From a checkpoint of a small image diffusion model.
Model: 7.08M parameters, moe top_k, num experts 16, patch size [4, 4], width 128.
Training: soap at rate 0.0023, 6000 steps, batches of 256.
Data: 48750 training examples, 31.5 epochs.
Rows from block 6 of a small image diffusion model, named by matrix and row number. Rows with one number within an expert belong to one neuron, the router's apart. Each number is 200 + 20 x the weight over its row's rms, rounded and kept within 0 to 999. All counts start at 0.
After each expert's rows are labels from the 100 images, of 14848 (inputs lightly noised), where the router gives the expert most weight on average: "colour at peak" is the nearest of a few named colours to the mean colour under the peak. Only what is clearly more common there than usual is listed. The data: photos of arthropod specimens (BIOSCAN-5M).
# router: router (model.blocks.6.mlp.router.weight, 16x128, trained with AdamW), inputs 0-63
# up: expert up (model.blocks.6.mlp.up, 16x128x128), inputs 0-63
# down: expert down (model.blocks.6.mlp.down, 16x128x128, transposed), outputs 0-63

# expert 0
router.0,212,208,221,186,154,172,182,165,193,156,179,196,197,198,188,175,225,186,194,188,188,202,201,177,180,198,217,189,208,211,204,188,245,244,247,234,198,207,214,205,203,191,224,227,180,211,190,194,198,180,207,214,167,175,225,183,173,203,212,172,182,204,201,188
up.0,206,213,167,200,227,151,201,195,176,207,215,222,184,206,207,192,235,204,203,184,200,209,221,228,187,193,177,238,228,196,183,188,198,181,193,187,219,200,184,165,153,206,203,230,220,213,195,198,188,176,186,202,194,182,198,192,189,224,199,231,151,188,206,216
down.0,196,205,200,190,212,213,210,210,209,207,168,232,226,202,177,189,173,206,192,230,160,189,185,173,234,201,219,153,189,175,192,236,194,208,188,173,209,217,206,203,197,210,175,186,190,235,231,192,200,167,208,243,203,222,180,172,157,178,207,177,205,186,212,188
up.1,195,191,186,208,217,199,242,165,223,237,211,178,185,227,215,194,185,203,200,201,204,231,178,219,233,203,188,173,191,194,218,185,197,192,188,196,203,173,234,180,192,200,206,236,220,202,179,187,187,209,225,212,201,159,235,209,217,205,186,170,186,159,183,196
down.1,206,207,195,229,239,233,181,207,179,173,201,175,193,192,184,219,230,188,204,168,193,187,218,231,207,184,199,197,218,224,186,189,186,172,217,177,171,206,158,172,201,171,195,207,184,193,198,207,206,211,216,192,149,202,158,214,192,178,212,254,230,192,207,217
colour at peak: white

# expert 12
router.12,191,192,169,178,160,159,192,184,206,171,214,219,201,201,188,212,202,196,185,172,211,223,196,201,199,222,176,211,206,201,197,231,235,230,244,227,221,214,166,208,200,205,209,183,199,180,206,165,209,187,183,184,197,213,187,191,199,198,182,195,212,196,198,178
up.0,185,165,205,180,175,199,181,182,191,193,153,183,212,219,215,201,191,199,210,184,160,195,189,179,241,207,183,226,204,173,220,230,206,226,190,211,192,199,197,228,199,169,218,212,165,196,242,226,202,219,253,191,203,232,221,202,174,199,204,179,230,192,176,197
down.0,192,224,198,182,193,174,178,198,202,233,197,221,218,194,194,197,178,154,181,177,234,208,201,247,176,200,214,213,227,197,183,162,198,185,198,205,186,195,223,184,222,209,159,173,267,222,176,202,207,207,212,185,205,176,186,249,209,196,128,213,172,219,198,175
up.1,149,176,200,222,156,211,203,217,186,207,216,211,220,208,219,222,176,204,191,174,258,207,215,172,222,195,220,222,233,159,201,220,188,167,193,195,213,210,186,185,196,193,208,211,192,184,168,212,220,214,225,179,192,215,221,217,231,195,174,198,223,200,201,178
down.1,208,216,205,220,188,231,179,204,180,194,179,188,213,215,187,206,193,189,176,214,191,182,224,208,205,220,172,194,194,191,212,170,228,191,202,216,222,196,221,235,231,213,215,221,182,182,200,212,213,189,203,170,165,211,234,181,167,202,222,219,221,206,244,194
colour at peak: pink

# expert 4
router.4,273,161,152,159,176,200,224,228,216,198,200,215,229,236,196,218,205,229,227,207,210,182,189,174,208,207,192,195,200,206,229,207,218,256,223,155,157,173,166,170,200,190,190,221,186,185,199,214,203,223,190,204,199,209,174,187,203,198,186,197,202,212,186,193
up.0,204,197,214,195,194,243,206,206,202,173,224,198,216,170,192,185,177,230,193,180,184,184,193,212,206,220,164,234,194,213,156,189,197,214,183,208,198,204,180,188,224,196,224,178,182,213,211,186,211,213,184,179,232,201,197,216,171,242,192,208,204,205,235,211
down.0,200,174,178,224,226,190,219,213,177,187,187,204,175,193,233,182,180,178,238,212,249,249,199,201,230,190,165,174,216,166,232,192,180,198,184,231,254,216,232,190,202,233,209,186,202,195,197,198,212,198,214,224,185,207,205,193,150,155,181,196,203,177,194,182
up.1,178,179,226,223,214,197,230,205,197,177,183,176,202,196,181,177,207,176,184,230,200,195,186,192,191,184,211,179,196,215,181,230,178,174,164,205,235,217,228,237,207,213,174,208,177,241,221,197,217,236,208,230,173,209,188,199,204,199,169,219,218,217,224,207
down.1,183,210,195,220,209,190,179,210,225,198,177,212,215,194,178,205,193,199,180,150,196,143,201,208,204,205,180,230,176,181,191,202,176,180,212,191,199,172,217,204,215,208,201,179,209,196,179,161,235,219,195,191,198,199,141,213,204,198,228,201,200,211,173,211
colour at peak: white

# expert 1
router.1,280,253,248,204,198,180,188,183,184,157,207,228,201,194,173,193,195,207,212,190,208,170,200,204,211,206,205,211,200,203,214,198,157,211,220,221,241,221,192,193,194,191,195,201,208,197,200,189,224,214,204,196,227,202,214,197,236,220,176,193,208,178,190,215
up.0,230,176,204,161,169,209,199,191,181,185,182,155,195,239,163,192,161,204,213,196,185,223,197,199,195,227,217,211,190,199,181,215,263,246,227,208,233,200,191,200,204,195,196,203,195,217,227,200,184,197,193,203,217,214,180,225,235,202,180,211,181,160,183,220
down.0,170,174,204,195,199,192,218,192,232,197,186,250,187,187,247,206,222,185,171,194,199,183,187,178,184,183,190,185,208,199,226,199,251,184,174,187,224,196,204,214,216,210,183,204,196,193,201,206,192,219,205,213,184,221,194,199,171,185,163,204,239,199,197,167
up.1,192,181,205,220,217,171,192,201,220,187,218,223,210,206,214,209,236,190,221,187,226,235,187,238,178,206,191,188,181,257,194,222,201,188,180,204,185,205,196,191,188,221,198,204,165,202,180,159,203,203,178,237,200,206,254,198,224,216,181,221,191,229,176,199
down.1,224,181,180,175,219,201,215,178,175,173,225,184,167,204,142,200,163,168,199,185,165,195,226,246,205,197,232,188,231,197,183,152,184,193,190,178,199,220,208,224,210,176,179,180,183,208,179,205,196,190,226,181,212,222,171,184,208,166,198,205,220,179,223,190
colour at peak: pink

# expert 5
router.5,211,221,259,214,204,221,208,202,193,206,189,182,207,213,196,229,196,201,207,228,198,222,222,181,171,195,231,202,211,227,199,211,199,179,202,212,199,221,216,218,208,216,214,216,180,226,194,205,201,179,206,196,211,173,186,189,188,181,208,183,202,201,184,193
up.0,209,172,155,204,201,205,240,218,226,155,187,238,221,177,189,194,181,249,179,172,215,208,191,228,207,213,226,203,191,199,170,168,217,216,176,155,215,161,191,174,227,237,210,236,191,209,203,208,195,208,186,205,214,200,223,215,193,238,182,212,183,215,205,199
down.0,226,219,215,173,207,193,203,174,184,218,193,199,186,206,172,224,187,188,224,198,215,199,197,194,200,177,203,212,249,201,165,187,185,201,215,185,180,214,189,166,183,167,203,214,217,222,185,207,218,214,208,197,181,185,194,197,187,181,220,207,219,232,222,199
up.1,205,206,221,154,177,189,175,189,171,162,187,207,201,202,163,227,184,199,177,226,194,188,191,214,177,212,214,209,173,200,176,189,208,209,184,210,235,201,210,206,218,213,203,221,205,200,263,249,198,200,241,186,207,211,188,168,227,214,162,222,191,228,192,225
down.1,221,196,161,198,216,197,203,235,209,181,142,196,213,185,200,192,212,175,198,196,231,209,202,196,166,205,179,208,206,208,190,224,186,202,161,166,176,233,186,192,142,180,219,193,204,181,179,185,215,176,217,221,186,209,189,216,222,201,241,220,179,198,206,181
colour at peak: pink

# expert 8
router.8,168,175,185,178,217,185,198,249,189,200,235,201,230,197,236,188,191,205,194,187,207,209,188,205,167,188,179,206,228,211,176,200,222,185,180,175,196,182,206,164,197,189,206,196,206,189,204,210,172,193,155,190,219,224,193,161,179,211,194,239,170,198,193,171
up.0,217,201,206,189,219,180,182,196,202,190,204,239,210,193,218,178,211,208,200,204,183,202,224,197,208,182,229,200,184,167,224,151,190,181,196,171,224,205,244,188,196,197,153,186,193,214,203,200,213,191,184,226,204,218,174,200,189,227,169,215,212,206,200,228
down.0,204,203,176,190,201,217,228,219,234,180,211,205,162,205,158,217,205,230,211,217,220,216,175,168,181,226,197,223,192,178,200,189,197,207,199,195,214,217,181,207,234,201,176,193,216,205,194,179,177,205,212,226,167,186,213,212,203,217,146,201,164,215,201,208
up.1,189,214,216,201,212,175,228,185,178,226,207,178,183,205,215,193,226,180,205,220,222,168,215,206,190,211,201,194,228,200,215,212,185,192,171,185,185,220,221,199,178,179,171,210,211,178,173,246,187,203,208,196,197,191,239,175,219,213,189,220,201,170,182,233
down.1,212,168,228,232,185,203,204,214,230,185,164,199,199,238,232,214,204,191,184,175,206,185,166,186,208,198,202,203,188,224,179,156,210,223,210,186,213,221,209,208,206,224,210,219,209,208,223,203,224,174,214,234,186,202,196,207,218,166,122,163,201,232,216,195
colour at peak: white

# expert 2
router.2,185,197,229,234,197,221,187,175,191,235,224,194,204,189,178,183,203,164,209,189,179,199,212,208,212,219,214,205,159,187,210,207,172,191,200,181,190,228,187,200,171,200,179,194,199,201,185,158,194,214,205,209,182,190,203,236,223,184,198,205,244,186,182,233
up.0,207,181,186,191,168,228,210,222,184,196,219,162,198,214,189,216,210,206,203,248,198,200,195,194,204,231,208,190,253,170,212,212,240,211,186,166,167,206,155,210,176,224,190,191,213,184,193,221,194,204,188,164,211,215,189,199,219,210,188,239,172,199,230,211
down.0,223,220,181,210,220,180,204,217,226,223,208,182,177,182,207,192,184,200,224,194,178,178,202,202,226,202,164,199,200,225,214,175,179,211,187,212,227,226,198,203,214,223,211,194,187,205,182,216,173,240,213,182,200,204,217,215,198,210,185,190,226,201,213,143
up.1,196,200,184,207,218,184,206,164,236,219,188,250,195,193,175,194,210,198,189,194,188,214,202,220,210,215,236,239,199,178,227,176,201,201,201,204,180,175,178,183,196,210,212,184,163,222,191,227,224,199,241,187,185,195,215,204,181,220,229,194,201,215,183,211
down.1,211,192,250,214,203,199,213,242,208,175,178,178,206,185,192,188,188,178,194,190,202,216,189,202,192,211,203,171,217,180,177,246,198,188,221,168,200,185,218,190,163,185,197,208,219,202,180,169,189,200,198,198,214,205,223,170,228,196,172,216,180,216,199,206
colour at peak: brown; black

# expert 10
router.10,197,191,193,173,143,165,175,151,192,167,176,214,196,213,200,179,210,194,219,215,203,178,190,213,172,202,220,196,196,190,203,203,266,249,268,239,257,231,237,207,195,197,209,238,201,182,206,211,200,189,207,220,208,196,216,201,199,197,185,194,192,197,198,210
up.0,198,197,211,207,211,159,164,210,177,138,225,219,194,194,182,193,196,184,227,184,208,207,201,211,188,237,201,221,210,213,192,244,187,199,192,220,203,198,181,201,200,238,172,222,174,195,209,200,200,223,205,189,195,232,234,197,209,203,178,235,193,201,218,199
down.0,200,197,183,202,180,230,245,221,193,208,175,198,217,237,228,217,180,222,169,220,228,209,239,161,186,211,191,196,201,196,200,166,211,142,218,205,186,203,159,181,200,197,199,194,209,180,168,206,207,186,178,226,187,186,202,216,191,188,162,198,196,210,220,213
up.1,221,202,240,223,178,195,195,225,187,188,209,207,191,186,171,205,173,200,176,208,167,214,181,173,194,197,194,187,198,216,232,194,195,195,215,225,197,234,191,183,174,215,175,216,181,211,185,233,197,205,202,159,220,234,202,200,262,200,189,250,178,204,183,188
down.1,206,207,201,195,178,194,231,192,202,177,175,207,205,200,219,213,204,216,212,184,209,187,188,228,215,225,229,208,196,219,190,201,222,189,187,184,194,233,205,211,199,196,197,190,202,199,215,188,165,227,210,208,206,191,190,182,182,186,209,180,241,189,181,178
colour at peak: pink