A small image diffusion model, trained from scratch: layers 12, 31.5 epochs.
Rows from block 5 of a small image diffusion model, named by matrix and row number. Rows with one number within an expert belong to one neuron, the router's apart. Each number is 500 + 50 x the weight over its row's rms, rounded and kept within 0 to 999. All counts start at 0. Numbers have three digits each.
Before each expert's rows are labels from the 100 images, of 14848 (inputs lightly noised), where the router gives the expert most weight on average: "patch colour" is the nearest of a few named colours to the mean colour under the peak. Only what is clearly more common there than usual is listed. The data: photos of arthropod specimens (BIOSCAN-5M).
# router: router (model.blocks.5.mlp.router.weight, 16x128, trained with AdamW), inputs 0-127
# up: expert up (model.blocks.5.mlp.up, 16x128x128), inputs 0-127
# down: expert down (model.blocks.5.mlp.down, 16x128x128, transposed), outputs 0-127

# expert 12
patch colour: pink
router.12:368528555557568530533523506553490489534463559502494479529530496493509523514471503488463519484500354303447450564529596520539525489541492483463514508440471515559499535452507534427505467498535476341388445560565478551553455620494490514542512511571435481529524492519487563482464533557499544488639491440402438506428430584522538522507472455507493511485524528467525529556510496516485476498458
up.5:490501500536454549475431472509523408481416491508527568504525463462425562619572436577495420426538481508479553510524453468569533481501528514559455495512552510499558452471514500518481476499492470405528676553532490505451474431525450447507488525363517456526461495506557505542492545456517391594460357507544571501510554506526448540451512448523588386473487526516535513445500480588527577506468
down.5:501468423448488477500492511475451542491503524531508564503559473473567448404553451484484483535421443406508469535450527501446541540514487557408483528498451465431491451409545517500527527525481489454404420486409480423559440543487414418457453546517504526485470478562518493501446477446489643529528587427520506454576421425500566478525565527442462453390534434501515470575470608467559534571414
up.6:550487524477431596527425469532544529505490467515559453542486501465470505479579489581480459583556510493534509557506448479506576411461448502508517616556548541403500477587492564467433500486555638461454500526449453452471530504465494419479445366432560460460585422418427551408459517462462542479505499480518480499480500482528509473554445584521547520484520585550515449459517617527503593534453
down.6:440514436434540447506510533493564495467440462536482530475475558459476482558451546558533459443456486485500567376597508585548442566475621506504534464531568492489401449563544464568551450504420494554374540497498554503542529526401428502507532522560514592490530437503474486516463506421509493413482414575553531489529512505466508527449501519513495481524462524415552564421359474440522429533550

# expert 9
patch colour: white
router.9:600542485455464414460573467430514504446486514574446491441406466548549521473489445541568496455533570574586570497475471520500508489488518423500512537491508421534490440451521531493520456445457436514457430432452394465510440471444427413542530536479475512418441477516593445507518438499501458593598584557483429489550497414381554440448480485532489509410438478487486440548531562553448501542472
up.11:464450449495436538432417498537575577514487502569527407498478523469547518482564474523493528669483467486491485499529441456513531407468479454545520622571599475476452472522553562463430537458467572494520537562471492449543551545567553500416565518522494553490547460419429467430541479496494495466450517488472383513511444426498610498489497547511456559556606603448530506536481546532458475453457
down.11:522533514557421550530516444574496451504499485524518493534453514505479547516561588385491541419517430575481560477556473565409525554474507494484488430558507472490447486490582383437544464444499524513475539361547441394547553484497434462526435430463511472509431454424469538557475453420555379488539420490509520481448482545462617433569467540558428491500515470500448554482526470508469586484506
up.12:513421567401538601470488441542489517573392424488426452493552516472451493552510535476441431382511508505534510464520528516544591535535387440628479597459545549488511490504564467429482566491520521442476534503510540542579550453500528536468512483504542439557512426468477548486461504460494498448502382438441404573577528463562424548543484492465528484556503541613519529496504528490529539566531
down.12:469513424493495480495511590494495507512496456378522534506534528448524506458497467533630470498414425497514532470548556523402498467505435559466571518538584494594456485482428551490505414472500457532502569537536453457428560524548543508459504601431510450477636474475593443548501531471427499483476489435443534413576464574593396554444476502557463505452463572446528508452494494459501552441566

# expert 10
patch colour: grey; brown
router.10:505560553520529537524473502611409551549460395403536449513474480524424486511543572456490487476510489459459416455563563481444441544436503514509422436569480517416504535584589508481487547448512585468527565429447524443426545420525593472514429431592557510486522514487440445479536510496525570428460456455480492455560582472550486465533539527541396568567601510475469565492514492519556534519464
up.0:541476407543466499518582418432463368511509406579463493465413457496506443449501540460513509532425491479505545443450527555569612527516498536416502484441585518502451559529521421524540480580504392491531494447551500526558483573445485469527572503457585492493429457474522572473474520500494611561515470550505505471436632515541489474507560474439518589404444496473478467529468508495538439499413
down.0:537529480500562496522508539412552511494497535460469420520564342510462531447458566498543482432444472497524449528463495479518489582421464461485508460601565444494501547571591532517444543488416484543484482527520490586462536487544444407495429560532498568534633463567592487496546507551474547497474540506480446478512389441453608468558508444525484422498583430449440498438536583534541503499545
up.1:502443570443566488530544550418422543537491601499458501531470562498462568416477421568471427541535465487403495593536446478445480539508521582641491654467580574476495516500434543370525512488521466500502457477452559434512561525498533489504438499488616470455510435472494534555512471511570498489500564560481423546456487502438439454474435560558508458498501506502445474604511471496495496497485
down.1:507491514481606536463493546551504415494525537592524507586536405542479548604563483526446505521552506471525512420550410536478442533493467508604544464527595589470448550490484480482443543475327492462511474516477433523569598471497451550511544471582470537492442518517488474525579444549493593454505516486442549510553556551398513436496449529537512467516528473425461577563420438463464468522515

# expert 15
patch colour: grey
router.15:448509539561455536507510517443527575573487500534518394574597452486580493473635504557437482575433442495456397461548512584444458516556434557507452552536565430446465508603495465555509614527557532491501444444521490528512425457538505474482457507452449438513461465525516489513451533467594432504495495442516468539507432459498502510493473571522516621527539473515524525446440445459529404408579
up.5:525475512437557464559501507427443509500481506536556527563543493480531504415362467458493477486455485423446499558515568469516508471435560519427541444455443522516464495550524540500497540465458528486500558572499506620480494585500509550606571542496512508564525508596532469458555340546522492373501514482471511488433500552477582553466454468468509537461467549551379410455612482442553531495445
down.5:469578470509531515538476401561542451482510542455504604463527534436439508535514451471538516619612522458476497474470493506413443557477469545431441536482626482506469475489510462563490441476481402463504470487576425410483525567463526475444512524490511440417477480528482585521531430594431486519554458495492524543587493576417395511552531596486468541494484436458540484581561441534593471508517
up.6:493473544492481553513430499473501452562441544456411488514484435493532498470543487497537476445487513466459447531488481411459501555493480534492508495490517505516415591499507462456476511408442524615674632543457482446400531517512557507493540449487521506416508538548522515577453399541578516449448580631502621533534597503549473499485505517564505525517471522445444490485573432476452493452425
down.6:458547555507579491580434526535476482475523535532480544514437525529492475547474506533507571485559590543450580492547412523508394497456480429517473462512517495488427514491494553567460531501491545605556545480466537479506557524570390389507531575508450548592502444535491454458463508530547544385578442579621513432592582540452482442476413440430494524519525491511443446527489572516508552420526