config = dict(
    horizontal_flip=True,
    conditioning='none',
    objective='epsilon',
    norm='layernorm',
    hidden_act='gelu',
    head_dim=48,
    positions='sincos',
    beta2=0.99,
    precondition_frequency=20,
    max_precond_dim=1024,
    one_sided=True,
    final_lr_fraction=0.1,
    warmup_steps=1200,
    weight_decay=0.3,
)
Rows from expert 12 of block 3, named by matrix and row number. Rows with one number belong to one neuron. Each number is 128 + 32 x the weight over its row's rms, rounded and kept within 0 to 255. All counts start at 0. Numbers have three digits each. After the name is the row's rms in percent of the matrix's.
# up: expert up (model.blocks.3.mlp.up, 16x128x128), inputs 64-127
# down: expert down (model.blocks.3.mlp.down, 16x128x128, transposed), outputs 64-127
up.36 110:150134075160154137091092148172110106147101114158114148150128046047157111100077095156114106126125137149134123081122144131196094100120147171127166198157136164200156079110218145147080137116111088
up.37 113:109143106176134071085113105146122163094124160149073147051167114125075136138083051131131074116107133150114110084081087161115145113131129131208167085157153125157152144158113125198113147139186165
up.38 110:144107155116123110126121131141144133159171106131123158056177167047129195112126039099142112141124115126123092135074096185127134164145092128156209116182142119172211163191105126112159094112100157
up.39 085:118095126200140118091121087112110147119070135158047135118098190130111183134162093136139134140131169149137158149099107141106116135163157090119169091100215136121166076079102116156112156109128113
up.40 082:189179148122150179103088158146091106121141137143088107125111129079107088152157095136154089158109077087169125105131122153127137176208102111135146148145170149112151114111158131148185132141139163
up.41 102:131168115140140170145106161078144100109181089144161118175185090116171111171053111105067082074082168117131134164106120155117101172143149144120171083142111095137137063204120108130115099137120134
up.42 103:139161165123186117130114178163084054154118219161071111079150096097079156164167126102147139075129078080126100133110116214138081144117093138135165151120134146134191125173117188070124116099164124
up.43 092:104136121150129120102165136196152079161144074110129149104161197107103152164127105110111163081149119158154111146111102100156166137149165126144192131117194141079130119120165139101105180151152137
up.44 085:136129114080090145111164066150194097085172157146131067047119071097167175131100135104109113181121148124114163120151036117136148165169123142123109071100169091138082113092117098164092203092116102
up.45 105:150146164185122100102108049125071151133121055160101157129192109169115168032143114140132150132125121149140057111111062100133111149104155105143143155167164129134172095098120079167104104147125149
up.46 097:143161116161167176118097096130125102152065126095151098148112137102088139124174122156095157172075098143164115130074131132242115069112137147162074110116122103102111098119123073115070141121152110
up.47 095:110120116091155127099100112142153094176145178149090106098120194129179082206110122055083115144090114100084126088132100195191160163154102165175133102167118155131141145148137153119121161166126143
up.48 098:146158147115205114100128165121077059154185120107095076144092110132157140098072097124163071139086093094191116090173146124132113130176140101200137144121109087112103099158147124084159129150146152
up.49 091:100115158112056139113141152132140123116095127099201121128114126147167108117167124123107134204144130154147115094165144177146157084169117142124100122113189175130147145124143126148208115159153123
up.50 075:125127167104116064112117144078122142102132121114101109142115176139144192208159109046164139087169153112161139126148150127117122128173074113123165117140136199153152127140116161169193092119099156
up.51 080:130128162067099150128118136118113125096107167116057139153058184091176125129162153089102140152119087113114131107155132148164147159121101130108114109160157073147084104151111140128141154111086161
up.52 079:088071102069167070121136130131106077155114166150082131135116136104104189133161054085146135085117188172101124142146104157141108144123171100172104127172093086117137156133207146097118149137156118
up.53 104:106118130127095111109125018148162161162141207196139186112130151086125137191097127094107091118145137116099118169195086109178102164176122112143124095168180116120152125092157101154098166144079190
up.54 101:141135096105140100073146135137133087132129164063168177120103141063200168153180101152126145132154129150098085119083109125144075050122171103155125114192180094141098098122138147135120077154160110
up.55 132:131145150092137095101108127083122123125104124085087110120135152109149148145086161102146087167104147123088131138141085129127170170152146104120202122087132084109150100100147081118154198156137137
down.36 106:132121190099055086130147125107141118140164143084109068090118208175084151132137146107131141110144171114142087141126104132065164155173143053132108057108135095052141155123053115105165110148139165
down.37 113:127086112070117145127102150118147059144115090092153093166064160086136122123139217149114174129155127058150124188190191104127108136128133096078122139118114125097106120089129132068137131127053105
down.38 119:108151083147142142081121121143116109076056146112117109187082093186131066169126235156125128119105128128130167114178156077125115112124173112097068134097118132100063124072158140149111171157121111
down.39 097:099188136038115137133098202135120104157211122136167121148132072117164081145090123133094096134113104117132110112188140123144118111084113146130100208131049090129115138170163130054129100135119144
down.40 090:100107156139127064106180104149164109180104134096153153127125120171164173107111118116128185155150113188103120154116136107115098090075188142114120112168107139105066121168100104106076085120137128
down.41 113:115076145138104080079133125168118124143056146104089143106077161151076115085182140169199188183165118146130134099146144088132127071104111118158095162138158154102113165039138169098182144110142129
down.42 093:132134086149113175147119042137172169139133106120135134202078125182196163117126180095119098180149107146136120120155159057124135113142166124094104108146104132127046147077171095170092153150088141
down.43 089:162145135133164146101119120088118151107095202146136085156113081187136075097142151137139111215124136121078158097110150154117118121102135157174085126134103124175123145138086137141142137101130106
down.44 083:117103142165162084116104169133068095137102112085102165172162189158091098149158145130181130130141153105195078154131173101107099092080163102143169198161119184115186155146092123080162070142150160
down.45 110:139102059064119136151122222154163067141142193132145102099079144074137080225118181124102111123115083067103178144161159168133133122152109131102098123110115113109083144146154150072131137122128107
down.46 068:145126168149123117098172199128155137071178147129173087160113082158173124129114137125165112119170145129152114137104155172032194117163166145126150133082145151097180162140126162076200143128132197
down.47 105:099160141165099156126163129122118158063087096122160148154139071143104202051134151202176138112176153141203120150114138068093090122142175091113132148125181136128123131097132112150141113100136154
down.48 098:116112088165055150093105087153179165110063147149149151098136132076109140161188169075093160086171150163060139163114085122120092121117124139077074108155183149099153171078137170129110123133103106
down.49 059:110184103147118122159141133127120168051098102153149136164128143116083122135149164160160223126065171148083116196101116139135092153080132122097107153152120138153152096182124145149083123184128156
down.50 074:122155100160122195112145109148131144126105133167153137108151077122118081064106146183088138123067101187116143139145135118124129171110150091069101159171075107158100130130171135146062130149124055
down.51 090:134137106207151105138123120162116163153130104129178118098157039179106103135069092167132106109133145146132117120119124140091127110119171129177167130123095179106177126112132101162115106145155130
down.52 080:135117150144116162136136118122154139112180080090120100099176106183148146135156196165133129136170180091202122142119151078170111061111098148098170141116153129130185091109046142162149131084090165
down.53 097:096138128124151133097135228122103063108119060103114078151129081182125143085146171169130161143111134108216137096080181153095143099111131123115138174102076148154102153122113147090138075100181080
down.54 092:136090108143122177175115149166106142174138091176111043146159090186071094112069140108143079129095136126192128114192105129096172159117097104092169141074105183093169167118115129121120183112112155
down.55 117:112104075159125166119145132172156079126150119165148157147122100129126120127154078171122170078165109104203111121119189141124060090132123130123064135187132167157111159130106166153093084101121120